Weights of a small multi-label image tagger.
Training: muon at rate 0.017, batches of 64.
Rows from block 3, named by matrix and row number. Rows with one number belong to one attention dimension. Each number is 128 + 32 x the weight over its row's rms, rounded and kept within 0 to 255. All counts start at 0. Numbers have three digits each. After the name is the row's rms in percent of the matrix's.
# q: attention query (model.blocks.3.attn.q.weight, 320x320), inputs 214-319
# k: attention key (model.blocks.3.attn.k.weight, 320x320), inputs 214-319
q.222 105:170092133119106122128165124094147132103105117099136089064060043200167217135135155114078156086134080110100166138154124179132139196124155097129089138135183154124118143070118144169082118132050113135150109126111093097157156132106087097132153169148092157190124093135132066150130106129168139134115134159102109125085126103146
k.222 100:157163173075145120131170166128100164112128104151124167126117112177108185130091103194120135164158123141130092125178115138129043116183140169079114173113126148083094179136123075170112134124136142104101075090118171130124107121196094108110127164107173076122151121140125144109090098119132109181140084170147163146155171197114
q.223 098:157144151142126162159151158145160175185126098129148127167126137152136139090094115156153178126145161211135142103158114103140106087087120151167100108175168145091159081135147141107138098108170115141104112102142114120094090133125169104151096164109161157101133105123127187124098089152053112140138159079131130191087186150182
k.223 102:132147071087156132118168123141194137135118133112134199155103127153157117135103157126160190118162096194147154098176054089131113159147182107123093113089077137134082161125133118100083138122162090182098149201192141128091042179110138148206091141110099175109080063138161089132091086167116112141188167117082136086128150117085
q.224 107:164099140119196131099184134064210071117054147155086173150154117086151119192167130179124125147106138167118120131132106092128099129123145137102108099084140141155086197121171116140100121143082133189131144151127096141104110088140087146196156075145119127125090087099112190140153166109124097084128093105118143092086169093142
k.224 104:186156142211088093111140105193146119130088144138108121068142144116178114066154099116136074129062078101166116147148203113106102125100125107154100100088168169162111151158087120176133128114144175139132130135112145125094164107071141185078142185132120144141157134087161159139156140097097134106129171199150155197109152108182
q.225 103:104104139170133133106112169074079174114089151189165081108144120068146121108074081179135174126109114127107096081160165081095171156156123151159154144172125146111137109149149060163130161128149143172126116111109149133117171166108132104149150115139132111139165165107149129120114162156120093183114095151112132103131130100133
k.225 101:115130126098135097124089154121161135156100106142095074081098124199179171116102098056219131184137119152145099155137111163138099165115128111166188038107137149122152173145167159189182142124114137118129097153116167155128070128109145145134127114101104138106134119104131173103125115108117089062178115135122121111147150169093
q.226 094:169131108203075158099117114117128120131141073140166157133101104100155173112151138104186129076128075142145138129125100101131135200135039146138095122155114123097193108138143107059113135147125190093198136148109138171108137125128100131154148189155128113147083153137073171131143115135144170184084162087169132112144143123163
k.226 099:146142106086175147103172145168137114112194199152120125152120130100178125141134175104112108151061151165140176126167133149103080144214123177112108132187131078133090184098071131156149135119121105150114110113061078132155105103122119089110082127078143168136070161108151184119078093164133158135159133110103154137183168116110
q.227 109:138165072106148160159135168071166115149159120119149099136119107080150157159129079191117092138081184132057186188128116107102166167086156111138147099098056129174148159197139130095086137116068189127117188137101175165129158098154107158085219078171180090162119131070171083129102168076129108088114152194093085093060156185082
k.227 110:086125157199129118085165152123100086088068139107114098065155141154152172097169082127177160155104159125125107116146156123060100163137134131176138148120144181125136103130135111156133116101140087148139057080121121130074231128087112115086104147036171173110156128091131155149133163109154126078109112178118128133123168140170
q.228 092:169091139130102101095179123067129166123135213089123064093097125137075154154129105177094072143136154108081044080131137098128133107136142141088136142106085151092138111079149133097124120066139114105103183135121120155109097131130115086098125111069120120147201105075091108118115133050171110122122087150145111156087076104138
k.228 092:091147120158101162082090110109176139113094152154179040135085120126137117130181151117155102169126118219086147121153129142152106077094119118122081098070092088158084078091088130117193140154084145075102173101128189118130138149095088117153127108152122054111144124143133141129169098118125152124132118159135172151139086204098
q.229 104:190109168084121150095128174121135128170154143153178141125185167141144149154143087161124104098130148138152075107159103089152127119161101108091145093123165096147122098100159127104097142162139087168062108165147124109132127198161127111134164079080142152138132052093121127139088121115201091152146111101089214112069126088148
k.229 102:140096092120143115093170072183174170098073150172117096186133060145154166145139164143160091150130108132120127214149088141147096190126049114164108146099130152058164151152145131105129187161132134071151103146141087120109119162148085172147160134142116080138115117134152125126102080127111122119131188188172150193175054076125
q.230 098:151131138151128133129101091102086198182124131170155123131130119150118131068173096127221170092081134131101149146145027148124163092099172188133097090155099097154097132085159145146139135106127127164095162122135151128152144194120119088124161090122104152145168116112162171130168087134135157094067152185132176085155097135120
k.230 099:114121126157137092097137117160100145070102154085149090124112169120133065104177115109084151117123110122100125171127146161084123123124131113108159131096136146130091122168107147206106136144137159153129087161097169132140133112129184145106143129126139159143137139150151097187105110155081136140221150105131153108108129167144
q.231 096:111157148117148097069100109131171122065168139109078194103125070137159056140142169136142109180102138102086107123102146178188170125154094124142107097133201175144117168120168145133118076057136172148104105180098056078108133139090185178119128066117078158086129159133143161102142057174108102090143146099126065112110139170080
k.231 099:130110192158176087131170122069079105135143171164157160087174134139169078142141067103082162145127097045121095167120134171149082118080123156099093123095173159152095191135175129163069140116091137135144174119225149133170167119142096098076138123123171149111171123118113146136142144065167126121141162171095106085127138095127
q.232 106:125131068091090188117109114119155183126076088143124129069106133150168081089149119086089171145116112100174147107132126165163123123084111140110119131126114065145166160144123133066188161130132133106104174062100121132104129141102094156071121133168122161134163184111147140148095165089092093105126137125139073076160172186039
k.232 104:105176143154126066122112150135132103099126082117085123119089177143122187194146147131132149158129087086096124135133131095122131122135125169136060107125132169151124089124109122149153114118104125133087134115149128104126105133115114087103102141086132158099159124137125118156199091117122139095115176092099148148064136134116
q.233 099:132125144096127092052111174128180174102130125121167126081168167105139137177131150119159116074104104145160066177098105117111046135114083083074159154083134203131136124163146142082153041134128182126073154156148122122165103128092127133107149154099112122137090165143136120115118182095113096157075181130116131101121122186177
k.233 107:087168114180119231165145134107110108098126106084148141125087096100127159149169113071120110108124145121107182076110174163188124170112102075094158156145164064178110129104171100138166126121134046113125128114157098153186158136124116110133106127060119100163136101116129101104165131134188215184176149125137098192048019091167
q.234 106:143110173117076144093129129150123137070112111110067110155079162119159163133152166141103182161108147114101101159111141125154119189155185135142116167138052094135152163089165153134120155117123191133103151159152091141121137096185093089089085158086147143175165128096107178109116079171149130145111099126120085097119097175126
k.234 101:203092087107156144111124180105062112116158092169137116137136134113120124156082121103197116141157098135105072136191179135153129164117142187178022128113066148128171099123162163142149163120132126061147101136153112124118153134091160130138127109161069134101153112123064219148121094117106119080137125107087073091131113169156
q.235 102:146138078068080196087110105101118121162140094179128072097110182148140144122189068156076121122084134162136158145140095151153069154159121146058156104171146189182195130193169193133227168046075098178123145085108154127121162144121140174102075133121139128141121112124126138137126120146118101164106082094140111149135170149132
k.235 104:092181090144169094132160143191061188107138133128160169130081106133170159115133131166145171089125135087133145157123120104115152152133140155179104098173140142161098105131161163160156164175104105056133129102183166168162054082139063166111141078088164146087124115126196109068113070156113121212139151050160098163100114090126
q.236 101:123139129125159073165161159087097168115132143207120079117175114094107165129117135118100106139106129125104115135115128135102121088154125164109175131084112143132124184128106112109188089144195146170158186114094184116108150148110098115159082209125114175125159098148162060125180156118167150133060142132134085124125152084151
k.236 105:094156132102086134148117130126100150124199122094158117179097150134086142088142144183103114110153107059200153098152093092133057193116129103101179128148157067108095134103227105109160066120133132141082112107118120102104142139153154154175099133180111066151149125083122126070160162184189146196123151133113153149183064122162
q.237 093:086114133133103125200123122118131181106088103122136125115100099104153081111117101088180074168113170093146089086095193110158174089172082144123171091130155106112097143160141144164147168152176166136099142155151134175092091114165125090102173104121168173038092133132117123080130155163101163092121221131152111080152099128068
k.237 095:163084126115127104076087121169115163096135165110151131159086131095133151104152149070134113180109134105179142128116142161155135087143066093105110089135129068131141113125122133150099123110082129172139093128123104141086097128184118108113112135149120170113129144062068173093136118075077138079150092152129193134138091171077
q.238 109:139069165135158132116107146135126045170137155147181138137066080139153227140116165151177152168168146115131119158165099115144153108140161113140116081075107177088166189100121103080150113139131079133157188125087113034134107168123195159111078177101169100158082089130154083178085160126127104084145131140117118114130146104123
k.238 104:143135094168138070166097133099133141149150101115202120073127131084114157097104112194118149146196142088127106170103112146086127075088209130123125106084157164088155184089161060109130132158163161125169131178127117149167156071116117146119158169122129141161102161101110112111118088175116128153130077130141153142116102121100
q.239 101:099149119088081111137139166093128070150099097119088108095157067191134186132142157152131131109128091168121128171147094175127065095098134182065112106103148087162179180145071153085108178144092064135130076098161071122143155166154166128147145150141134153091103103181187127106129118112078106076144148103113126136154083089151
k.239 095:160121163196110117081157126149162182140120154097090149130152124140103070124137080085098136155112094079153155091076135036126130161135162130093116152136179190129113127155128109082120169161124114131096147098099151028137060129188090136118111097119127129095130111090112161131097139195106157155161133057137105176099138100146
q.240 102:158142161110131124137125102149090118113090148133124112136139137141127104100163098089169181144097119118143112092139224147139155120120153076132084159154108135200166158175098146142078145161120160067126086116126210070133179140143041162107135120142101134113159145106152127102092092155145061105110119125101127101097160108078
k.240 109:173163140128123106123131161105145140109083096174068113085170130164131140131155145156150095135072149133178142120158111092127153137101102149110138144177094195155185116157173106179103149111148154166097099130118141115148143180150165091116083093135111133078155158124135153171081127104053110125127084147065143080078159124103
q.241 095:057093119164088113154092104138143138151177128118066157209149176086092121150070132153089090064131195149173082088107109070146161151110082139125147146095112173121148124106108114118135169206174144136097112214139186144184116175158152136084089128135157110129124078145178072112174147106172141114116110100119151172136104119122
k.241 095:132114105127103179134145148103148176129125167175185099132182123123081078128139142152134082087118134205179059131164135151110173151077133118163148127140114147117105118109080128059145161165111111107147106116095059057106210150081127091162078147212153153141108152147119095161153131174099124095110176115164132177146099125154
q.242 111:131110098144132109142165090145106137109132130107109092091158085139130120114162061164146158121099165183043179116147100142145147122139128136159128101086081200117153103166201100122157134082110086088133149095147145094141202072133132123148119034076135143121131121144091216105155164108128130136140122120154116152138106183168
k.242 106:135109123158187149125107113070149139107096134124135126083139159152214093140138097112140170104109078106105169065161196174191102137089193119114160147139199132150121112093150174110151083084120172156119130134149218079134104103132187125122082117122103106109117149095108123108139147109136119073163100109066090104109167217180
q.243 104:132063126121120097133171077107176099076076151136147124154164140098119139169128155133047182114103203174155132094060115108111125154083118138123148117100146148120131204126142101131176130134167166128083167150125086175124158104126089188186166109110107153108046123178153179167146098135171139129148085112163083135074114177120
k.243 102:127100099144152136113193183153104155188092149170115177107104151166210122152147103115142128116125093185107102108130084130166087141084102124147103151128090168165123078100126124051105142129097154101120131128090105098116109120096184145164119162194156116111094073067138149157196071086108118093113086121149103145112170098150
q.244 097:144124137113133125124176157168173080131078127107197110143160157162149111105120093093121130087162145211133073169150121161127148125160101106127126104158100118133121106101147139164151122157179118112068092120123098101127167129145123133148115117058122138150164115128144105120159060082223097093133130059126147184171165087118
k.244 097:154144108091151076114169134118135147180108118114136150161098101135065166173122134110037140156097110156147186126115128102184164139170117133140096136109124150099136122112110111076183101128129121144153132156152100162130090115197113157136202081127141085133130188181144109090070120133057068135150081089131117142130112082102
q.245 101:120140075072154075159147108091181104121135144048093107144131081090158179199126089094093123137124069164112096094102135080146134155126071095149149140167099111127115126173061155180160127137053108138102126052131104115176075098139126088164125127208143099095122186079126148098140115131101178063162131076099183168125161116151
k.245 095:120109106146130140112132094112180181149186082127160162134107050132171101124110094094112158123130124159138217058094109177116102135161156197188135176082085173154124154100104084078155144121134117136137145094110214099113090118124104133102129132122181185152165079137078109120123080101115083124127117111184168143138117134137
q.246 098:128127162137114110150093131159092128143077100030111138173122143146138122149068136114129143122103161116110147164109168082174113145066091152130095098117161097132123096099088136146205113125116084145084113142164185132109165082092110143130126151161145162127187159080088154138193101100134127145082138138101149108144164150115
k.246 101:134126159132163176117107147138107149132108155182160122084150120190132120172127140117056137103116167207110079144180071165123128148158129167128107135152190150122110150136132066110116092134126077158133110143129103093130140096186116060138057095133150138108115158111121149155178178075114120112164134151152054150144131073147
q.247 105:142108119126058090153074098186180145095126123145091090090096134120136179138130112142173167099069152096164116114087100054110106205113141095114141147121182173098174089095158103090123155147124156168147105174111149130125160118127121134136132138127149124142085114132146162115093150141134125163122153129075090112157219120155
k.247 109:139183116164104157096127125117133175096168135135163119117176118133149203116158148129183169130064067112144136118175123144127104125120096190123100089178173120181111195120138178136148180096155097082167088164118116147135123131124166120146080076159075153137114141123107073144148103142065095093124068157141116121124100152140
q.248 109:126151097159151167128130096151142074117158102081133081167152129186128125145111157089124091099188157164136167119089132166136114124106140069151159144119099092126136122076147130152156119167110134198100143159197148097108162106137103120097178140108108161138112111130153096052115116103110146109110113146075106164148215110138
k.248 108:072144160200151195117129135150085139122113132105193164170131132099140131071099100110130092129085131137113181114131139154062159167126204123111118142081106143105064167134158092112114074116150100117111156138155162108096138129113131101079142147141150069181089164171108081088124161104143184149104188183135173188123117125138
q.249 092:119145125097134115111146203072164082127183131161151124145097108102115081157125055152073090126131083176154106162157143134124142124108070117123043132147110157188142136137133110102146173125069152173124139166138105109140173145097088138092075125106125116092185107197131108093132124172123045139139128159114130104108077089086
k.249 100:117138128084042137185189134093125069095115167136153064102137128174143119136136115170122089195145145103136063130114075162164135132126092115134185158149132103118099126183091165186141142147142098096088122144163117122138114106136137087127131149096131117173117108163186158134130153138157137239120155078146118091121127105067
q.250 097:160144092131090152119158100135133124128213128122103121118118147142148149119110077118099134134112090162061124111113156037127132123139154098170128072125107169119149133136099110124112174108134136110103083139156105153084178076097152132112130114134130144136133159108083129113143121074131067140146102148119094141161179147139
k.250 093:127158158106139135059132157082186060129135160148154089131136151135159151114093153081111100122159135168111136092086069085176089165127101093124065089088079148126084127114074180115106138148110055102101122083131185211145146160119111128188076143149123097135125130119110160145070144088123098148135100120145124113168184088113
q.251 106:163140168093102102115107095152186151103086096181126130153117143100163174119149112152108138101128134130058134126112169087089115093205120101196106116097122123088110099129125127112140076124131180114054115181114168152089200124107147183111154127141135183151145153142090113172170096067145114131126166116160149123143132164165
k.251 104:107092108142104088111112142136086079097148179172147093156090128125118113102156101076152066117073147109125123175130083131156140175166054141149088082171139117113134156089098106213124124146168098107132083115128137143151139134100102110126141182071178172105120147124150139112106148125124131157143135135116110159066088073140
q.252 096:058148129125100123123097111168071136193148150117116129164179119103142129140117153145119074151157072189110121156151115175102111140138116099106180106083084077082130111137119128125108194163106136171194121099164124118143097096126156129127121141186086101138134115143111143124149141144085187059071136103116151139132083162161
k.252 098:105095125135162125163073107149155146175188138142097150159133163097106034106106115155085142137070121082127184119155156158102216180133183181135152164091146110168107110118113060103084221144091092153149083108142119059132168060117182073113154139092153167138068140160188167107127178177141119110122125089134079167090172130089
q.253 103:128174115129116130164150091144085195160129112118084114091134144169160115136121156153167110106106141189138123091146153138114193162123142114182181083105115085119138106125126132067166149152116082131161111107094154157162128093129111127129109137172162127176151192190109122136123100150154161105118084173158073159073051113102
k.253 107:086103142100177106097120111077094118125093128077070094122081135137117094193152124100128146135126146107159146104105111135139164143095161124110133125062173133111131120179122151128098116162075180126172128106090148118097122104145153173159103115176115144101112069169101135190087133155174088091123108091138139185136203177086
q.254 102:087166137218121154088104148104167138089121079131187054126100122079148112111098117145119161132111133121136089165159157162133117142133090166146142132143145149210109120141166095071087139184152165152147104096172144126126110140142109118122143123132117067105183162072169154081144110132103109116082184085098096138189110166160
k.254 097:146125161165122109129192143079095163145060120085091139145166122112097108163067132134116207146095101095132097104211141093160102145113138201127127134165149112137155161137142165182151108161123082127129099116153174107198057156147114179148158098103133136123098144125069103153145103097137121114117112150097091082160137103156
q.255 096:134096121130072075172158084134141159149123145111111193171103123138154132121118205079119131184123080126063129098138189118138109091180137111132101164142106143084140122168104100100104116139128123108124151131162201157107119114184122128079158135156184097091133141112108151147181109119102141184112097176155137110073062145109
k.255 097:137190132062102147139162146120190113176123195115164124118129165139157140061065119076178101131138141163138124090168095153112153121125091115102150115160108131172115172161140121159112127128178104122077156140103077166130144113176088100112142150155121079156126126123148164115141132105124186108129081129137106151079148197109
q.256 103:142127112154156153155165104133095119123133083064146111114147157136119132079162175133108103138088113110129153093129110155100129099131143101151118128132224101113126155100108162159166079097115139143165133109165152134155170144058139098136163143219143096094157114177102141112095140172167151130133087122112100136128161144168
k.256 102:091145115122149161095093108177056114128132126076169102101142138060155117121143144150169071134152147141121087131099185098166115138107143090093079124112106061125102146080128090120156059127103099177086166124064138109147165118089125165155135218158116128134108164186147090069182147101167077130155165125057082108108130141084
q.257 087:114146126082142030093112110086163115102139147121122171151116093086124119154097143130121171176105166092056115128200146118149108099055191143094117147140110159077135117179098100104133141164135131194056125081137089163132138186096122126144171184152147158121126146119157145138116095140127107116133162188142117201094115134085
k.257 100:137171118180109127105163127126165103107131103181137176087140125122109096093164095156099150100141160189138159114154132099128188143129129083087191156064149116155130183159110177067159166131104136111088144135089146104134183120103133105162121092125136138134106119140175157077122096070090082147098164044122103106102148137116
q.258 091:132140106152115076185187135180108136102062135129127096177152065139163159081118094154118163139151160109116147145168093157110141073148159028201131143127126094132149120103174092102121126151106169116162049129178225087099091130085130107131136120075141064201206112136136138153115167091134116133145133156074161125084131156167
k.258 092:181133133112127130147121139119119136123111128071120130104151162087147137118162088133108164115117120114158075104093158154124110130034139055093179134107103100051124126120118129099125101103140038105180130136079155231132129136176149122107152158107163143107074090107143073106101110156131139066136124130176159089085168132110
q.259 098:128150098139101138156149070139173150160158111117085127064165072125155139151089109179070134177178136103086086217137136115104180155102084094120059048094143136089118148107122149115125164127156139102103128084137125112120151129139077118108130120097102110147124142131168080145048112148152168164070139135166132095156111187116
k.259 101:111122155104086046118129102144143106124156112149119132167136111099100123126078138158077152120152187167164168114160131176137126182151128118126159098081077140091097122102197146158112161139111149107096152155129119128138072096120117158153102173154083123115159092140123102149135153146156072178050139162134115093096072118128
q.260 099:187194078130149152093109112122103140179096184080127125112148111133073111111206127127139131140186123129140148163108120133084157070148138155050133093117181147103110174149059124143156115122136149096169129120097166043132105200136119091092128117153056073104124123111151173129133097124150135139083118183146132165119100144148
k.260 095:168126100142204101138154173149137173107142139124136130103163156133102144119134143187078152094116178120127142124128122127140165153103122102188157126158120115121097067148162108121105085121086139116164093109156114085095089125094200083119142130150131142121136205081112109164174123148117130091119151136112126129138174106114
q.261 094:127148182088137079089108095174134182113133129101119137149131136100160147085076121136096138078120152149136170166106108123145078105132196088143217106129166102103148108091133124146103114136115103150195076181103140153185126160111164076137146137078129157192155130168131129093074183147124119170160098093193138185102132151124
k.261 088:148160134135111128086129132080093160110131175102115132090198100126177115111155076116119120161131064131094101131138205145169170143194184100103166155100148084090158077171109130105145099158130106113170159131136149138133094146095086148131137100090173141085135152127104122146084154128107092120191069115143139152080133153120
q.262 098:091121086121149130150164079151174136161153110123082153101172117124122137107115074139137136136106134115158140088076161119132184124134164096134192123168101124066132117209149181122096068069122092125134111082170085109119117137072184131117194139137119186127104146169159129145190114184135111087170107092147163105142159084125
k.262 099:133107148064156140127155161134151136123095110152106145091127085178131144123127138155121127172082217102139113106147097092145114088144154117124125115171176139133129066066079177106131155161089065190116110132149109098122121110129147105133165079099136137113170118163152148162090136131176103120093145134058164147118137111149
q.263 103:142154087145140154094153119089098085125068096176129110150075162199125137107142134097093157156056102138172150084115082126152086096090152144104128144156137166131113127141084155071135155127094161144154149195113142106106110186046165136112155080119135131149135123078122100180102167115128124145136135084126131103098142113129
k.263 104:158112127103101164121087045111136115148085126100102171171090178122116175142128140083092079065118109122100123152144113099117095193172103096090123122101179108126128114170132067161156160156083132068154182073094144220138132161137159100165092146136092112130140126144172079112134155146139153118095177120101140159103124093174
q.264 100:123076096168108177189096170124147150128143147119111127133114103092077152194144169187177077108099203129142123086116136139198166134124122130145122110167088086144142144172077092113168146090122128086105143110085114164145131138097145090156108146135118121145104098125145101126190122149133123099142121145215207072219089099117
k.264 098:100113174106182101112100155157126163133130089121085154138171164084071124089162061110109118096070115148159103127121212147144097169135114134156078114200130112127108145154166085060107148065179114196187111127162158064119110102153128152112146073188170113112079105122120142124084167098159162165112157139064134129131146056124
q.265 110:159163122121167116098090116124099127145129121088143164132040095136122187150165106180096072084101093130124062171110086093139147045094067090095163148106162115129178090099132137174152129131155168083152127154131120151153104221106147133133122096095128137134151157079098101122124138098145124132139122113136056109147147104172
k.265 117:157198088110155165135147118108198064177101106147098122104059191159139126134130131100120106131210135093156124177181094216100106094141075131110106098082121110151125126104117108142149138124147079112118148161147087143136119156084121128093117163156128137120219109164144141126159074148146146145063144100101138149113160103136
q.266 108:142141117132184133174164102113175145128086184138097107159091107144088143119128117149099089031120170121195043112149140124130111149162106119174158130147093081047162064144176099131100133132149130088176094110140098043137097142131197082139112178105172169143108138142076162104119133144088139140108086069150123111162160105153
k.266 105:117082155142115083120177081108160087108175155128115094121112100081143128067219125175088102126148139154188069187096162133140096140159141076105147139123103173089110176118114157168107111185110137134126185149155106202124163153132134139133144163110140179124181148038110117143076150136130100172085153109158180135143083099121
q.267 095:106087125156062126174127164141132094171118110126113098114114130111112119194111125115119140135121134155106107111126140103081118104121120162155158128152080201137151151114154059138145073129155096151202119164129149168120091141121172164115125160096142126148145116094105143130130150110143153117145135144100150106070118082109
k.267 098:105074101152143112164129166193138109141115148115085126116130132214219123080148149150172152141100082165128123150064131113086179135121095163175090131111101139118171119173140093143132103206107104111120144075112152169090136127142147097139072119085071119145119130123160107128088149116111193150119104103139169112033187162065
q.268 097:147130081111132186167169182096108109097129146143122090144166148083111154175085100142144122136155146177140133115104178136188131084111137127136159062138164155150091154121118148168175206102134071147153096083094151170103125168125091162099139035162138094148177107123100078163149133132133068179156115081208140139124133137121
k.268 097:148055142064146165112211156113088148085151067136135110146104148219157098219140115103087141146146081097133122147093141088147143159123158066164146088129093096154049141207136117104109157103166135095142149146156118129135166161148121040156173144128082138152111152156200096161151148113108083118119105136141157105113182111109
q.269 106:122144027119102148132145120150129135131174164089147110117139123071074119177103166151151158145142166133134151162107180122097203135121093056150163162113143169139144040172141077100143197094151139115085145146096131120121149157172137201129129073083154104156101115133173162091169120093133134090075085094164091089127106138088
k.269 104:118092115064158089148117119139096071144168132121160105148119100147145101083142145107107132148082141078118115086029135141143146088137159177101168157077059204118103171135135103179172200117143116111170081121170135118196106141094102112168147093135097101141182113139120142092126139133125130180102164153149138156159092147120
q.270 103:147175123105097146081155165122082114142164099137086174085103106176091168138160152082102125143095106107145146136117083101120095150108086147116118177157153135132063123144099132170152147105155112149185102094106145070109070165155118084107160110153100150172153172108097103119162171103115123057100165106118156153064101148130
k.270 101:146144128103179119100136140137094116099127117121121103169109121151139105118132123165112143142115108158105125159138119139096091136120124104123086078042172210089121146142169114141074137085107166115143136115072116173110122100111140076181123119141152142122114145164147098104148138134085188142102121165094161189195115122180
q.271 098:129098128119108190122139134215166119097106145116115106125109126095107200149115158127098135142157181117061100057107165157086195092137124132147127090132136141132140185094136093105106135144099154139144150156137093100173123112086079101033156130112132140169198098173124154094116156103160157114125199159067124129193126037161
k.271 107:101134099162177077139061115121146135196116179109156127150127176101148134135071170207162130104136113113157160145075113072132155127123102114140121160090083144131123164133122136155150078135157105125093067114131046152081086144123186113151144124140144128133145135103136064130130103128172161157141162091177151141190162103122
q.272 104:175124141129106115131151122179141137112120132167098127154162107057105129158113149089135038141092124106145159088155124135172141091113130165133128125177112037065111108124114131142088143139052088114103106151149107130130163086074123134079096107098171199177162158168145171101156161084102161205171115047155113103165164069079
k.272 098:107170087167141121114081097133092148184161148199164108141157159124103111108130125122138156172155093131146119149078127098138122053159104128103138176109076146151123215110165204117137150129130173138108136141094113186151161162110127137114186060117122172138118143135117039128093152140137127179229112115070138085154084138128
q.273 097:150123080131162145120112096127187044042112132074092086101105145181154161142108118145147161093088138126169121153120122106116109168099162144145107100120111089120090118097129079194126223134131137083176122179192093182054090088124131113136141127129100136147129173085114108133200117163183106119150154101168102119102106139092
k.273 096:177137190074112137153161133124164109180182124124073120073150104131142158145118144141097093169130129135145151204103126101086044162166150132139152129183141137109121163119159154154119143079172106171128158132172155148117092129100158177085072174114134104162142097130095165100126154155087098150121109113067144167096166046112
q.274 103:094122159102096055152098063146087131084165120081109158086153132123121225139090151143153115138120121098151090127150120198172151123097094116155136071112132113169159105065127120122202142084141149137153158143124184081167166118133091112149121126170129115152189079160133129072128125102124198148103121136152128067075109163106
k.274 102:154144093069112085163124098174117099057128132166133100157183145124084106143088129113184119090195170083155180116101168157142136102179091147078078108123094105170083123139143123114156121088161171053131119120145120152175150136142083099149130135132120128139112113167136132081162128140118157137139174123070136162134126132217
q.275 101:151107071107145166127129136123147149146121108065125081089095141037104133186154129150129147123101134115090151119080164118073073095140142087128111151116147144157067141140147112161120166158169087137161128150111138130178150174123129149116179127052101114196118088081160042133097124123172150091125158141112118134100139130090
k.275 100:121108106119149149142063172123103165126134072117155137071132139096167102124122101148120150144123141131097219142144136033107124155135128158163112168088089134131156120153156078145120106134150111102112138158122151104132140123132102143195091140085136099159111144091126210104129116056126155106166151124134112137179075104107
q.276 093:145094126183109103156172103115103176105107145127154126171132060109179110166099165085100151139170100124135197205104071156154134119146121150151182108098111149158152124098141082109097107113113171133118130151107157140167096084173172041108097135119136169096180128098177140127124115145114157138137130139133096168111123132172
k.276 092:129151090152064132180153152163151165059191112124118167152131142162129183126156131113149154133097108138122168053126139136122139135123146063134096134136150135162103116162126183136152114182107157096155144136093115200114141053126125097140198138122119082104148127103163139134127104114133102145116179071149104081138079137135
q.277 097:178136149077117139124121132083083107131196084200150156093156174130047111158103163200197129092140124096179108148149152111165142112109107125100100099118102193149147098130147117129181150109132100142123123095153121105129137144123094151149111106199095110147199082084130106156160091107154086116089127106157132122152122067125
k.277 100:148116114107152079120168164143079149118141086174159124154186119104060107111096134142095149125097081136154110137125191148120140113063134089161115089160105106158053119132122142087119149082167114116127073110150154100168137140145107122101066141179096125143113120112166120093158180086105128153089103165082100100185082133160
q.278 101:181133064089156189139159129115158123182089137117173152157042153125106168150156110167111117111094161107170072125141168074135088137087110186077153127197160116115106116106174110125131091137129086146119095100118119150141130151102133146151148066127141159077156126139080138138132075160114098155099080130126115133137130134162
k.278 102:098165140076150173114187099059180081107052120201138126174094174092073112156174112099144131130122119121119166138085138099143132141162090129113096091161096107155171157160071097116080130150162111129144120139130107092138098145198160104087166099158085081101151133100103132074107083146103112124135091121157139142129129134108
q.279 110:075157108103139089179094149096177113069116168137079088082111159128124162141128150152097164176138168154076133133116149126144126132133156088118097100148116140109123158066161160163130159131169127080102080113153142190164120120142146141137179110143114102155120102103157157125162119084101099168174112115101141051117061151135
k.279 111:209144119124166124157112170105157085137141128115135152107139130202141104126109097096064116107128135122152149165103113146107150168110129104136117136090094128128135099148091105118180103112108128121102116148119135086081132119057123173140136132079173164127061129160140122153170154157159146168104106078073063163141151086105
q.280 107:141132097172147199105133068094185129097110106164083164170150184091167181168085102139163204106137147123143137124176104133128126134129106082159106120063112076153183130113155152096092181142133142175074137171155114131124124120105137175079071151141062159148125139111103167113161106134141179146115135079090116146138113093068
k.280 112:121073130153062086095160074148132124151127170148113113176077110080164136160081163051130082170132092132135092100158136119142119140092129153102193165123180076097094172119176113116127155138133101146114129150171138127122114105183105147134070145167136103104140114111117136068140112184193070135109103138145138093096051135136
q.281 101:124157189111182101160160159197106154111136082125130162128149144132143140143115162187121124154141111136080139149128142111163103098136144110094164088139144162113111154096126133174100158108166115160094059151041121123163104164118107129166184077125171132148144141142067138153091156157040109097159164111095137118179169104107
k.281 102:109140146109139170147177134092094142132122096162141189137082129159086129079154130106137108129134062121113166146157063097074147158132099107149138154135124117158140127190111087109148105214137122089136101096137118140121125112140068130118141171109121192149137173204159099089180098145150105162114126021153093197129136123156
q.282 087:157055094141138140138155152091143108133198126142148154095109120134117158118081076109113125102148078092171122135121172148165090168180131126140084132108120040112141038117132144165115147117109157165130132151153114173084146116162124135125073159134127090105111164185076047182138189109083154085053107113112164108137145116122
k.282 093:106159124151107140145164116078116097125096132110108158114140098065087126214138085143129108089151226103126097143119085093176107121174131128115135073118104086091096126099116160117154113132169144152087171122153142120151197090165134146144117098112130088152106137061075134131095124172126114099081118180134145097093101104150
q.283 100:144113065055092210203139153094143100161141182083172140138110144122135159190127148183143163107117146108112137129128175110079133161066180171129141081155082069127049092124171105083177147124140126113070130111147131110081141170149096152139137125130088158113123137158111147114198111097123127087143106125167127145106179167170
k.283 102:124167113175125092137151139145211111142133151172067136091124105142135111096158165154086179152179118148146115112179135054129108135130095092099153118145098164120146150130129126164052165065136120126189044064135111089155143100082148128200105076143134127081130120111143171127138120096073135148138138091147133143147149180115